Weights of a small contrastive image-text model: 203450 training examples.
Rows from block 3 of the text encoder, named by matrix and row number. Rows with one number belong to one attention dimension. Each number is 128 + 24 x the weight over its row's rms, rounded and kept within 0 to 255. All counts start at 0. After the name is the row's rms in percent of the matrix's.
# v: attention query, key and value (stacked) (text_encoder.blocks.3.attn.qkv.weight, 288x128, the v third), inputs 0-127
# proj: attention output (text_encoder.blocks.3.attn.proj.weight, 128x96, transposed), outputs 0-127
v.49 099 [119 129 138  86 163 106 106 133 136 132 136 118 166 164 136 144 124 153  89 108 131  95 189 134 113 124 141 138 182  97 166 102 152 157 111 191 134 138 126 149 130 121 106 146 154  97 118 159 113 138 106 128  70 137 135 163 131 143 110  95 101 152  91 111 131 112 137 116 114 149 106 168 164 110 123 135 127 122 121 121 143 151 128 125 136  98 114 123 103 101 105 124 140 101 113 156 108 152 139 116 105 138 139 136  99 127 152 148 101 178 158  79 155 158 151 169 166 139 105 135 191 136 140 133 105 131 146 122]
proj.49 103 [144 158 169 132 120 125 142 128 156 116 127 126  78 117 144  97 172 150  89 159 145 132 137 151 131 112 131  81 137  88 108 147 119 129 128 124 107 138 132 180 123 125 129 132 150 133 125 119 155 111 154 142 151 154 157 132 156 146 131  97 113 102 100  95 142 134 157 118  98 115  85 144 125 156 170 160 174 123 111 105 137 145 156 155  80  94 115 153 115  82  98 155  91 124 123 112 135 133 116 100 152 112 163  76 121 107 117 145 151 142 134 151 130 102 138 145 142  92 191 111 106  88 113  93 114 133 125 161]
v.50 103 [178 118 128 198 121 136 102 145 147 115 130 173 124 105 147 121 106 130 113 113 159 116 111 155 106 130  71 108 119 113 137 179 112 134 121 121 142 111 106 107 140  83 131 170  74  91 136 125 169 120 116  80 152 130 132 167 120 126 141 135 109 122 131  86 153 152 114 137 119 125 118 184 129 118 139  65 147 109 118 146 152 119 143 139 104 112 150 129 116 123 120 129 139 135 136 130 129 104 186 143 130 126 100 156 150 123 122  99 152  96 180 126 120  88 101 118 106  99 120 136 112 103 139 112 167 156 142 152]
proj.50 102 [132 103 136 101 156 198 106  67 149 104 134 147 163 129 130  99  97 133 135 105  91  96 153 119 149 129 131 133 130 125 151 157 142  88 124 164 116 139 103 115 147 141 104 148 114 105 107 120  94 119 158 127  66 163  98 140  96 116  85 126 143 126 125 115 163 150  88 135 135 129 136 101  96 149  86 152 117 162 138 127 137 145 148 120 108 110 113  78 171 128 156 123 158 106 115 170  96 148 108 134 148 142 144 118 128 134 106 138 134 145 122  97 137 178 118 136 149 117 117 111 141 167 116 167 149 118 165 111]
v.51 093 [118 138 122 136 121 129  98 150 154 146 150 119 120  83 141 144 142 140 142 100 128 114 171 122 133 147  77 169 136 147 126  85 109 179 129 154 125 200 174 108 154 125  86 141 114 156 166 132 144 104  98 154 168 149 126 116 106  84 165 115 154 122  93 119 112 114 113 136 109 133 118 165 134 136  81 118 114 122 133 111 147 118 122 130 114 156 166 141 127 131 106 148 120 101 131 136  95 129 114  96 114 139 151 138  91 155 150 146 115 154 121 119 144 104  61 144 138 142 103 122  97 103 157 118 166 141 167 150]
proj.51 086 [ 83 143 147  85 113 119  77 146  82 145 196 132 133 117 146  94  99 115 134 159 150 126  98 135 141  89 138  85 103 151 150 127 104 130 126  93 103 152 153 125 109 130 116 135 145 162 119 165 133 122 182 128 146 127 125 112 144 147 134  56 104 127 135 116 117 140 112 113 159 114  87 112 168 132 132 111 149 148 113 129 117 123 104 145 119 103 108 120 101 116 137 182 115 137 125 152 111 124 153  90 139 126 137 136 145  94 130 149 144 136 132 128 160 131 168 147 154 100 153 160 162 123 115 139 140  77 124 179]
v.52 104 [130 157 122 172 135 119 132 135 153 120 133 132 132 156 178 118 134 131 135  97 182 105 124 120 133 154 166 131 126 131  99 119 139 137 161  99 163 123 156 138 119 153 166 145 128 155 111 140 139 123 150 118 151 154 152  99  99  88 106 115 126 107  61 119 151 119 108 157  80 147 116  89 163 126 147 124  88 132 133  84 128 162 147  92  98 147  79 131 142 138 112  85 120  89 119 155 158 145 167 104 111  92  98 108 115 152  98 147 164 118 132 109 114 132 134 141 141 134 116 136 126 115 159 186 105 150 147 109]
proj.52 106 [ 84 123  89  69 129 129 109 104 142  88 122 153 116 125 120 157 157 150 149 128 103 110 124 155 113 107 158 158 130 138 183  80 157 137 148 159 133  84 119 169 142 122 110 154  85  97 158 126 167 136 132 148 106 125 120 118 187 110 149 114 107 114 156  98 132 100 120  82 150 155 139 128 135  99 158 128  91 116 125 115 111 122 125 154 132 122 163 169 119  96 151 125 170 138 125 131 114 106 155  93 121 159 146 159 133 132 120 110 146 167 111 114  96 131 121 142 123 130 120 164  99 117  76 138 104 143 136 147]
v.53 083 [138 148 160 142  99 151 111 120  75 154 122 141 133 129 119 130 153 138 113  96 125 103 170 128 154 164 146 144 130 144 150 133 141 114 103 118 142 176 123 106 103 112 158 151 149 144 138 112  72 153 147 131 154 103 140 116 117 124 102 142 183 130 152 141 146 124 118 118 121  77 187  67 166 144 154 121 127  93 136 145  99 107 141 142 171 144  68 156 143 120 132 134 133 105 151 144 178 104 118  99 115 158 144 120 122 149 141 166 136 126  84 133 129 107  90 132 142 135 126 112 125 170 144 146  99 138 122 167]
proj.53 077 [125 115 123 126 137 117 139 157 130 163 116 149 123 152 138 146 120 137 114 154  84 143 104  81  86 136 126 106 125 142 125  98  63 172 145 117 155 154 116 162  91 158 138 120 132  92  85 151 163 130 112 120 106 127 135 150 142 110 160 112 123  95 148 147 104 104 126 130 136 162 115 135  83 141 140  95 113  96 151 121 126 128  68 116 134 118 173 122 130 139 119 155 145 169  87  82 112 144 165 208 118 156 118 115 127 146 132 123 114  98 133 119 147 121 179 112 127 170 139 122 120 141 114 114 143 153 127 116]
v.54 073 [137 153 152 124 179  95  74 112 115 128 116 141 149 145 114  95 156 118 165 166 163 181  87 144 124 125 151 100 129 151 133 127 127 163 133  74  98 111 129 131 125 136 149 125 124 112  96 145 155 177 129 121 129 113 117 140 132 117 106 163  95 133 144 165 146 145 146 145  97 154  99 121  93  81 100 118 122 145 110 143 139 120 130  86 107 110 158  91 107 118 147 143 128 144 107 112 153 104 146 165 156 137 151 171 103 171 109 122 112 106 140 144 133 130 133 169 160 123 143  59 134 107 117 125 100 135 133 118]
proj.54 081 [118 183 130 111 158  86 132 152 152 124 129 168 121 131 107 135 147 123 123 115 149  61 111 150 142 103 108 178 147 119 166 179 138 143 115 139  97 124 114 119 160 148 150 124 131 123 115  65  80 124 124 122 131 128 103 100 130 145  76 185 137 106 136 178 130 143 147 101 120  94 107 137 142 108 165 151 115 122 139 139 147 115 126 129 164 142  63  86 171 132 144 107 114 105 149 104 127 144 126  87 125 145 139 153 140 115 108 100 116 113 138 140 138  99 115 141 118 120 147 158  99 124 138 107 135 138 154 105]
v.55 100 [ 86 121 152 146 112 133  99 137 138 130 166 151  98 106 133 123 111 114 149 172  98 124 106 118 169 120 103 106 144 110 145 131  96 187  80 111 108 131 143 130 126 152  99 161 147 109 112  88 159 171 125 135 160 176 105 143 146 128 124 126 137 103 174 107 175 161 125 131 152  92 135 129 162 130 105 143 128 124 140 102 128  67  93 176 166 146 151 113 133 127 117 148 126 121 156 155 139 143 115 133 117 126 113 129 166 138 152 123  93 128 126 176 108 110  91  93 129 137  98  94 145 121 123 117 137 145  90 104]
proj.55 096 [102  90 123 122  89 130 133 148 138 161 132  34 130 127 122 134 127 143 115 135 117 124 119 114 127 107 166 133 125 169  79 134 108 107 124 126 148 150  79  98 129 136 137 163 119 158 106 147  90 132 159 153 103 100  77 144  88 138 141 141 139 152 117 164 150 153 142 172 145 145 146  91 105 148 130 105 125  95 174 132 130 136 172  98 141 154 134 113 132 119 102 164  81 149 147 122  64 126 125 104 138 146 116 129 141 120 138 134 151 109 127 105 165 108  92 114 147 113 152 129 135 140 154 136 117 152 140 106]
v.56 090 [127 126  91  95 121 119  89 107 120 159 108 137 132  86 122 102 142 117 154 130 134 130  99 169 141 130 194  87 133 144 112 158 158 131 109 131 102 119 114 126 148 137 149 168 131 128 121  84  98 112 123 147 133 149 166 119 116 123 104 194  99 118 126 130 147 189 147 130 139 133 128 109 102  89 133 129  86 139 104 142 160  88  71 111 127 182 123 108  95  96 132 100 146 162 120 119 118 103 133 154 172 119 102 148 118 130  95 157 133 140 122 158 150 140 108 119 115 173 123 121 149 106 165 118 132 120 114 128]
proj.56 091 [120 145 115 116 132 100 140 143 174 140 139 151 149 131 118 102 165 117 148 143 138 134 158  95 133  93 128 153 181 151 124 124 145 124 113 148 135 152 103 135 117 114 125 101 148  90 101 116 109 100 108 141 114  99 120 153 128 109  86 194 119 111 133 209 159  93  91 151 152 134 121 159 179 140 146 146 131 147 116 112 109 136 128 132 106 132 104  95 104 150 151 123 123 117 132 105  61 137 135 138 147 113 117 171 142 137 120  74 131  96 134  94 130 102 126 165 120 119  93 170 121 140  94 133 123 136 139  93]
v.57 100 [142 152 143 142 140 123 139 132 155 105 141 163 137 114 142 109 116 139 156 122 124 115  90 161 107 153 111 119 115 134 157 128 127 143 113 164 137 154 188 105  97 122 140  99 133 108 139 129 146 140 138 159 119  79 119 155 117 110 128 130 165 143 145 153 120 133 131 103 116 107 119 165 152 120  92  67 145 102 123 176 158 167 124 150 137  96 155 145  93 156  92 167 143  94 124 122 106 126 161 133 121  93 105 171  83 142 131 139 114 139 137  93 109  76  95 113 137 119 115 132 145  56 105 111 124 142 157 161]
proj.57 099 [127 128 126 106 125 176 138  89  99 125 159 119 147 137 123 130 121  97 101 142 146 147 113 147 148 143 109 108 144 110 153 155 172 108 135 130 112 136 143 112 127 107 109 160 147 147  85  71  98 118 162 118 115 128 128 128 115 116  88 132 132 150 134 123 104 171 123 106 159 182  95  87 128 137 137 199 114 123 173 132 109 123  86 117 140 145 111  64 119 112 117 169 138 122 147 138 101 159 145  83 123 146 168  98 120 100 120 173 137 146  86 121 166 144 168 143 117 111 141 128 147 130 135 102 120 109 125 124]
v.58 113 [153 158 142 161 157 123  99 123 134 108 130 130 115  92 102 115 127 138 131 169 135 100  80 133 140 119 139 136 111 111 123 145 157 154 102  85 168 103 111 127 131 132 158  99 128 125 202 117 141 133 130 162 157 165 124  97 106 174 115 135 104 126 142 142 122 107 116 163 120 165 101 122  94 184 136 107 141 129 145 122 182 119 136 105 122 135 146 124 101 139 145 160 150 128  81 135  59 130 119 137 119  82 156  81 118 148 138 120 113 117  89 121 138 130 155 136 121 139 172 116 181 102 126 122 136 132 130 122]
proj.58 110 [ 96 151 137 143 170 123 173 132 107 120 113  85 139 129 124 117 119  82 130 115 131 134 166 128 152  95  88 173 147 112 103 115 126 109 145 169 142 122 146 123 130 117 109 129 138 130 131 111  85 131 119  97  91 137 131 129 192 160  90 155 132 106 126 178  86 127 150  96 182 109 115  96 125  93 105  75 131 130 157 111 157 130 143 129 170 114 113 163 115 120 138 114 129 150 142 164 138 153 145  89 113 145 135 109 134 120 148  86 149 144 146  89 105 158 138 150 125 105 125 127 144 110 137  98  99 140 127 175]
v.59 092 [129 107 184  86  95 172  84 132 129 142 125 134 126 153 117 134 132 135 145 158  97 108 117 115  81 128 115 139  95 135  93 116 145 148 112 153 117 133 151 175 128  85 134 108 135 122 125 160 152 157 152 122 109 109 103 166 119 117 148 117 139 125 176  98 150 153 121 117 150 104  91 106 146 159  94 108 164 157 128 142 115 170 170 132 129 125 144 152 141 146 123 111 159 111 111 106 132 145  73 112 138 165 155 125 163 135 126 141  86  95 152 122 131 115 182 142 132 179 105  97 129 126  95  96 127 131 105 140]
proj.59 085 [141 110 142 174 165 146 104 142 140 154 144 106 112 134 148 131 159 118 141  64 148  98 130 128 141 152 144 159 125 136 117 159 103 173 101 103 104 165 127 126 126 129  89 122 125 137 127  93 106 146 118  97 192 134 101 112 107 145 124 112  96 140 123 109 151 138 166 124 110 126 116  84 148 116 133 140 158  70 149 182  94 150 125 101 136 165 109 132 119 141 121 169 129  85 121  86 126 137 121 126 128  86 109 103 142 142 134 155 101 100 104 135 136 111 111  88 187 128 135 111 169 106 134 147 155 137 121 126]
v.60 094 [ 86 144 128 123  98 115 123 116 131 150 106 112 179 116 130 133 173 111 116 160 129 110 129 107 119 117 148 151 128 122 121  95 138 102 115  92 123 137 161 138 135 117 132 158 131 145 111 160  87  95 130 113 128 205 135 182 118  95 115  97 161 128 129 160 122 151 109 123 115 126 132 109 169 135 129 150 121 133 144  80 157 141  91  76 108 131 146 135 106 135 112  95 133 139 108 129 110 167  81 154 103 169 125 126 129 148 109  68 131 169 144 128 167 129 153 181 113 140 124 105 144 114 147 145 152 118  85 119]
proj.60 091 [143 173 122 114 136 105 106 148 160 105 144 103  67 105 133 156 159  98 145 174 125 127 144 140 112 108 155 149 141  98 131 112 132 156 108 135  86 124 145 134 142  98 103 116 141 115 168 118 149  75 151  93 142 146 119 116 133 143 145  85 122 127  79 136 161 101 116 122 138 132 111 178 157 134 136 109 163 112 110 161 147 128 118 130 139 148 109 137 122 120 131 129 156 121 114  87 104 117 116 178 155  89 195 124 158 125 143 166 130 118 164 140 105 130 111 108 138  84 138 147 113 123  85  92 148 164 121 127]
v.61 091 [137 112 128 181 173 116 140 121  89 112 123 120 121 120  87 118 101  88 118 128  97 121 132 140 132 117 116 160  95 122 118 123 165 179  98  93 136 115  87 126 131 156 174 152 157 129 151  76 138 126 172 144 120 157 101 106 128 135 118 117 100 135 140 122 122 116 146 171 140 165 142 119 129 125 148 139 123 139 144 144 148 122 118 140  98  89 116 163 124 187 120 193 127 150 146 111 128 101 123 141 134  76 129 100 155 110 114 131 178  92 102 150 130 115 150 139  82 146 161 109 114  96 129 146 100 134 136 100]
proj.61 087 [124 119 136  86 142 132 176 115 115  97 116 103 127 135  87 145 110 138 132 127 104 120 106 173 152 160 127 158 139 121  89 109 127 113 113 130 107 100 105  99 117 153 130 118  71 151 148 142  96 112 116 108  82 108 140 130 180 135 111 137 134  94 135 161 138 128 150 124 153 171 127 150 147 108 100  98  99 129 147 131 150 123 119 126 138 114 145 122 127 153 129  89 109 150 118 176 100 162 138 108 137 165  92 159 139 117 145 131 126 141 108 113 102 177 150 124 140 144  98 100 130  89 189 152  98 198 146 130]