Weights of a small contrastive image-text model: text encoder width 128, soap at rate 0.002.
Rows from block 4 of the image encoder, named by matrix and row number. Each number is 128 + 24 x the weight over its row's rms, rounded and kept within 0 to 255. All counts start at 0. Numbers have three digits each. After the name is the row's rms in percent of the matrix's.
# convs2: project pointwise conv (encoder.blocks.4.convs.2.weight, 128x512x1x1), inputs 416-467
convs2.13 098:172091135132088111155122119126121122103121132140153124156139110098103144136133148092099128098173139150124138141124130135158105072198107125178152122102105140
convs2.14 095:172121132095098158113157133149117102117135089152127078113135119159141093146146155144165133112142125128158144108128126139146136138165133132086147129152123120
convs2.15 094:076129114136165165074116127118094142124119145143140151114114144149100109115121083130144191147115138094151137152158126104134151147110147084132099173147111179
convs2.16 106:125152143159131173148134175140129095118104124111122183140124170141103176150132088145163172176119083126162096139083157131126147137123177123146155101112111149
convs2.17 097:131202137128075132132108109151114128147133163120107142151143157130163149134082144102097140102159156131134115134171128138134155136130135129135141136136094127
convs2.18 099:134139116139119124102127143160147133099160159106113128111176138149164124103167116153178146127113087122160101108163110129150110153125132133117161109131137159
convs2.19 104:128129132098131138143134161160125117133162102150128138144082152137125086097124124130139167137069122186126114095141113138120127118090134094089093133143123134
convs2.20 099:106107159102140118162157156113200104146134115154139160101140122158090147137134165128129132107139143113107150123100088131144170137157122119104099112136121124
convs2.21 101:160127131137058122133149089133126156112134086118103082134124153136124163126160163146083161092142086143129129121112119127140149107172165096113082117133086156
convs2.22 106:124136097115145127130097134119121168148130137158147129130124135105108120158119113139116124138167148136114141112085108125113110125104132145119059164130160152
convs2.23 100:108102125125177137099086128153124115150109099079131082101085106122113102101126102096131153120145097132116141093122137146091172139134150140134124116155145128
convs2.24 105:134176103124150135136153164122132146151170084105118108156145107109140121157141140195110155141139073096144122104144120161111125191120122152112094085157122153
convs2.25 101:119159143105190123146096148146122110167148110128094112122143156116127103108133137151106139142144181125158125089113154139133140118143109116144133114144117142
convs2.26 104:114125107159103147166139125132119162180131177103162150157130103108139109150183164129155145105128124185135139145140115161099132103078115144100095153146118145
convs2.27 100:092152127119113138098129135109130133159110096167126081103142123132151132111105139133126122114112163110114147126136156154147131094094113089151137100124078132
convs2.28 100:109154090183131121092170131156167142129093125113124106084086141128128142109084092131131174115120113100097106130086092127159143111136164077130139154128135135
convs2.29 102:145153155126119136109119127168107095125158133102117156078109140115115113087107145116196137136136063130149134152126157132108140142120146138144143117120116120
convs2.30 103:102112100105126146130110160166153126121097114139143167166162137117133152124112095093136143119107106071139153155091105142187136101164122142146147129132128145
convs2.31 100:098141149136099095130085153140156131125166152105108106121117137154142080114205124106107106114104104105118159128126121169147144151117130125138094152136148100
convs2.32 096:112112114105112115098098135126118155153151131144145152144120142107100155081094127122105142096115098131084141128082155139122123168151128127110133102149124141
convs2.33 100:132125162149157116073139099114095157146120113139158128129161131118155072121184140184183170129133122125116118142140165135141148148100100144124154102119116114
convs2.34 100:129152111087106133159168124145123113122089159110148158135152114070132161149162136102112132116179119141159157122143170117119130159129117140126157156152135103
convs2.35 095:126147149099164078165135136118108115153161085085133160112126113111132124139163093126070133151146150150115134112117141110102173138076130098152108130067136121
convs2.36 096:155143133074138088126176147146147137098145186150125162139115120161109175148169128137126094112123136116104096144121136158143109151122107110132146131100128096
convs2.37 097:163176131147171153144158160131121111118145174095133126171107137098053129136156131151157120140124135134129109107167119141160144180133106130152132161142120121
convs2.38 100:156145110114092133120083108147093123116097130123166122140138119114173144130125128127152131159145113137140085110144155103163145149160090151166137124159131094
convs2.39 101:152143131135103119099140123137163140135128146145129124117126099122083077106134129144117122135105132161135149140155128118114099172189180162127168098119114136
convs2.40 102:180093167136068136133064114087135134142141138160150163133106151088161148098160098103165098103186164152151152128111137138106134140096114106130156123167146141
convs2.41 104:143142120123146150159118131150167123136124108135119107099147128170108113077162156067108111115101071123124129120158166095124118143119107182146122098124162089
convs2.42 097:148088135126181150109122160130123099122102113102155133149151126107111107118131150110106155138074121143128146122158141122111153111130134155089098123177172133
convs2.43 104:140108163129146145165100153094103121145156163136152128115149112144142118127122177121117099117128113127098129126156121122129133088122099183156141119157168117
convs2.44 097:139100179102095158143094105150146133100104135148143140130123145146157134132125097109115145140136140116142178124095127064072131141162104148125125175123122141
convs2.45 106:149178126112116152103118138102136119130165187127128090136131121158091103114149140142145115085132139207088135091140155131138104108121116182131110110149089142
convs2.46 097:137088113174116089155139125108134061180110123145099157128147127096135142128159133097131120155167098155106132146098131138136114136170099122145169147109137130
convs2.47 100:095145128105085129101137102147158152093156118146132077103116136136094083138143125163170121136133126156134131122153110152125134120093130125120186154128159126
convs2.48 103:141150134076109150122083125123139063129104125139117116109069114125133126122152125158133136124116114115136107134126092112118107172130092117106158117140123147
convs2.49 106:121093186118132140117101116118125162133150131147118119134095139141138160159201144145082146106177125134117092174169157105113136127136079136132136119129127079
convs2.50 095:122119159134086144118123116108132155163149152126114119165140175120173107097191099150132132154150130096105102099106113104136102112088119161122130103162166152
convs2.51 103:125138138106147101119132120147150115166106100159146119131115102096133154095140121093137142141139110139156142223127138147108164163126187147151131078126139150
convs2.52 101:134182130126124135160152126144073130117149096149090113134150127148124160137131100149150173088131112119127146172092093154107132136108166122129104085112154128
convs2.53 103:137112118160095113145134118133131105149115136093124106109123109121122153129136085168102106122134114177079136147108086135094133105160133114142114174129129170
convs2.54 102:115089089182114124162121066137120133116121154126132150130122124140148172170141164155139091087117128110104103147124130087127123131171109074114121120139124148
convs2.55 097:172093137129100106162082138111139099111089151114142115103112091150132142087145158140139126117167100162147146123101166119108063125155113127127093141133057138
convs2.56 108:181125135130129101065150132111126104169171168178150139117115141126136135123130112147074128123165106170136135103117142145092185128118108145095145168116080111
convs2.57 100:140109122113132124165127125086129170085138157110110146094137137125145143140120122122158105071116161137137114163122116076149151109130095154110118118072124100
convs2.58 096:132126110087081109126143118126152134112158157159129149126114170142130165075113098131119105116127162120154139088173158115086107082154130153115137160127133114
convs2.59 100:131123124154065139093126153123176135117160094133171107106102112132082123140113141152155160099099107112094129089120084103130111162112155116120102122134102114
convs2.60 101:091141140101119105110124137132112119153126099125127166178086116126140122131140083127123164098184106175139095121137104149106140155136147151164087136135070140
convs2.61 101:113152119114101185159125149114124139130119140143137120100135141095139155148095153108127149088140156138112123112149120120101100086106126101145142104150114110
convs2.62 098:144138102097084105182109151140136096149132162058130193102148121138118086123148128125115130169106109133116141100142161125115085104111127125140092108135107101
convs2.63 098:104162109123145084123138153126152136120122139159175106100178121122160148083124147148108132125147132065161130100115096164179104132186127122136119114104114150
convs2.64 098:123186130153148141137104133145131125148155087156136089129187150126106139107146135138164107114102117090125139110092124104138156119106139150116147117155133082
convs2.65 104:107164127088124097145118134088121128111112166143131113137119128146187157117121148109130133119134102125163140125165133107108149124090131097119113137089097153
convs2.66 093:081138126127106122143128111128170110139090086145138161133122105133111140142118103156121126166145171147135183137136167120141121116077127136113105130162106115
convs2.67 092:149131099118128125162093114145135121136141133135189153114133127115137087132120150147149123161174088103131123170107145108098122160164133136173155189151156119
convs2.68 091:176106150150134133098165098157123150146154089108159111135142147124115114116112133074105074136149090121140112095134105161144111138106138135137115116148106088
convs2.69 094:166137142129153126108089124132119157138106126142115111146093131133144147084100123149098130119127096120133091104139092131154147158124127121138140084135164097
convs2.70 095:123193134130123158124133087114120159117124117105124099118121141145113106121107147127107145128085100071107143131161148115126098159118113128139140097164115182
convs2.71 096:160070163105135144142161086109089126119128096128111128124158186122126181158111123154143107105157194119137137185131130159137148142115157122110144124115123096
convs2.72 098:147126134168155128135135114120098110113139128143154156170106131102128089109148111158094120160120132123165127146177124144147098175125095074177137136106132122
convs2.73 096:154155121151153159156104114124128140119162129169099117138133159131123140113117131099108095109139137063123145073148124157156157121100127143134121114088154098
convs2.74 093:142178118135188136127105142146133131116140095128174116146102117111138143095091126160172180106168135180192112120135111155166123140145128131174124116172130149
convs2.75 098:105160074118090088109132182096107157100161128130180151157112111127146113107111116183125110129116118128094122177105129132102132115117114108142134097133104119
convs2.76 101:185151173088142130116079094114138105128180140174143127135094129112132090117119123144119164161147141141097110176099108181109123170114111139144131094144132131
convs2.77 103:132102139143168148148138127132127056136137122142142115101109140127096099113141120119135114117159137162134101078131137115095140132149107109154129125147125158
convs2.78 099:122153138128174144100134121111153192123132140120145111107162145131098127141141126123114155139122149161111140150088126126142135091150112114094151088156136167
convs2.79 098:133117103109096148105066130132148130120126099079128090152124149146131144138117151140121098113141130111152137107148122122103123158132099145131117082138124122
convs2.80 102:112181131138160136155090056152138124140149142150124111109122136128165141164047141138158137161138122106114150164089170106146131107126160125139205138128101131
convs2.81 098:129163143116112143139101168148147125149126124108136112104159114144090145153125140130128152098141144126096103143129171133106115139149090152161118133148151131
convs2.82 099:191126084135104109114138128149112149132139158152080169156119129146123131171142127104122107124105132116147155173120109156135137131107110123107141149167148140
convs2.83 099:101142130124109136156150140136130152155121123137117132144099116118101077139118127146099120138137120109100131116112132107147164159106128163132133141158157134
convs2.84 089:137104116141124129088129150144143136115120141137119115100160192123073149168160148122137111154143086091105130171113141146134100099081133134148095098125131112
convs2.85 108:185139136118182175120111136121123144120138131099137131056124111120169106109128135123130109117109095103139068100152119129164098109148157087153174105132110111
convs2.86 103:156175129152077132147128119117116126140133159154119096172144100177129137096101136139142115129130106078109148096153149124063126139113135136133138103162093138
convs2.87 092:171159103118117116095158147118153145134156119126153135109094163158173139126123165135145164116104139138174158129090090103189100151091114161131132106131130151
convs2.88 100:157111099174126114159081147123144151165110158103128122161088137108120101083154081092129117164088110073099144091101149130146153132159123144104166109127140103
convs2.89 104:109156167164166100117135080142148118123118190111143131129138110106136166173126115081120106107116122086138127115155153145149127096119146140123140165108155138
convs2.90 098:104132144143087120164126085113126134128159076127136151163160117085143120110116148126111154136176139118121135103156143132177101139143144139140137151105133170
convs2.91 100:082173128098118176126146111149097114111155128135129150128133123151130129132123109117068139120129116118133134160107114175127118097072115092143148127138116126
convs2.92 108:144153117103148142175163165162143151133168096112152116143148165107150172172136150135134127174157141092136148109142122139162084166123150146126126137138144127
convs2.93 102:124105075073146130103126151112164164135129127163095092103104181151164101157110117093139148177127147121140082141113080127085100137136130124131129118117104129
convs2.94 101:082152118087048101159133092161124117122122126097123136123144152157142148152128138148113086145128164149128140162147090139130153167112133102121173126135087117
convs2.95 101:131109099107153103132115057115113097093106107137140111165151085135132112153105136129132130131088145132140177147104122093141110090137146115141147127122163129
convs2.96 100:097128108146160118149138132167103096147119129128113100090133121089142135122148149106130124130121110126117140105137112121139128117121173141110164169143124149
convs2.97 094:130127150158130138144127113138093104130157105162134127145127104096110104123109132149116146097115128144200121116119137105156149157101142105131131178067141130
convs2.98 104:133153160121101132133126121131128099179154129110116147123101126161112103086138109123135121110150117169112127092129137136089116113102110157126113120143130095
convs2.99 102:094216127090074148128157160159100140090114130132092158187127147104118123137109179145155111165116152100130100138170136114150147122093093143152119119079163125
convs2.100 104:154137128151116123093142138156124104123140109132152137142120111144140180116131091118083093116158103159090126114108150165148096122114130141173125155159133117
convs2.101 099:159126144156110125119120094147110104127146068155147105190121116140120161152153147105153144155137130092074167136098193144191135144129113148130153096134120161
convs2.102 093:143112148156165108158136144098121092119143113153163140072128120153181124132125166146151117131146149141145106125059129132129162122097119102162117141139082092
convs2.103 101:157136153148176086124152151153116111155149109122145095153133115123167161133145124159150156177149139101098121162106133162119179134141105149152174151189115091
convs2.104 108:142117080186156136113132127116101123105159105152123112161120146109130117150136143112137148159086089093104175122127097127134148129087142122135137091154160140
convs2.105 102:131104189106129142123120097156166111107120140110109129164116180170106089140085113118110136115132114143103164100105140135075154128136120098140098136142103170
convs2.106 102:139112117123103151081163115110153110129098114057115140104135166147137144116184151124143101132126137155097132106181148114105132174091111097145075142131170130
convs2.107 104:140118123093084097150157094123128140109122128129087113182063105139136139111131117134100103112132141121127138122181095137133165167138132141085121118094111123
convs2.108 100:129118117132121073121125119124134128126100133116089140121152117133129097122118176193145137121115143133141142122126133132155098110119155125178121152160176089
convs2.109 100:121116106094121139155130127104105150159134088170155138142111090130119122118140093121102153125117129117100135114136109131077078098185096122166126126154125147
convs2.110 102:124127117187136145101122141137123112138128128160119102139145135121122124133104148138112153112102140140157120135121111159156158097121128165167116168117114104
convs2.111 103:166121105143109124155113079118090121112145140128066127159150072113109126132128127150143122107127127136165080122145150094104131155086089116140084118099159144
convs2.112 102:132144119112124103155161150134095128120114164092133150158123133149106112088173101127133117121152140140120092120131147152118084123095139113115123168130149144
convs2.113 090:109165129134148093141124133213142166121122079120118166141111151141111152152167127160135126173152164146161159159177102124136181126086186118137135131128163116
convs2.114 109:135165150122109114114116129120072118162131078160102180145127134138142071110143113144112129111126153159121120102184129116137164115118124115099123109122154126
convs2.115 103:126133143141097144170145166109134136133156086143146132110128127148105087120118107130207132140126057147117101121132146106116125101075130166096123135161102121
convs2.116 096:137130127109074111122097144129155124090124130134146127115120125134112109118108135146133082122146123126141139157134135150133154094108120132099105106128117102
convs2.117 103:131128134143097133090122129080125084156121148100128156121150073138087102123096133123137111156173119140116124110102093131180156146104152153107115153124105129
convs2.118 092:129094074132119124129133127119130099142110119096103142145089147136144113172132146177134080191122111138160150127083127102130154163157110093150099116119140160
convs2.119 099:081144121112135091166151168133162095132095135119128152106135139105173152125134109131114120116169125131137137114093129140108170060074124162182109139129102126
convs2.120 103:119122141174115123119132138151154132129174137091143122145161109102174181126105139122113142100183131134110140090132155138103145123155113116119127105137111143
convs2.121 098:108127082103116119120059085122139123138122151159136136167187099108091109122150134157113124154141158092121140123132083103173172099167139138124121114150112121
convs2.122 097:105107185187138112183114126083096104137121154168103126106107111146143102090146165140113117069080119124152100081133139121149118125136100117095114136158144109
convs2.123 094:086172086125134082149095133113136100114096151156139150115100144161128158134140206102136100127208109147129157136167144111122099129098108119156127134114141136
convs2.124 107:096112184136127106147117098123146121135165173146143158082128221137134148091150117157098145118123143137123126134104126128111115108080186067144132152137149157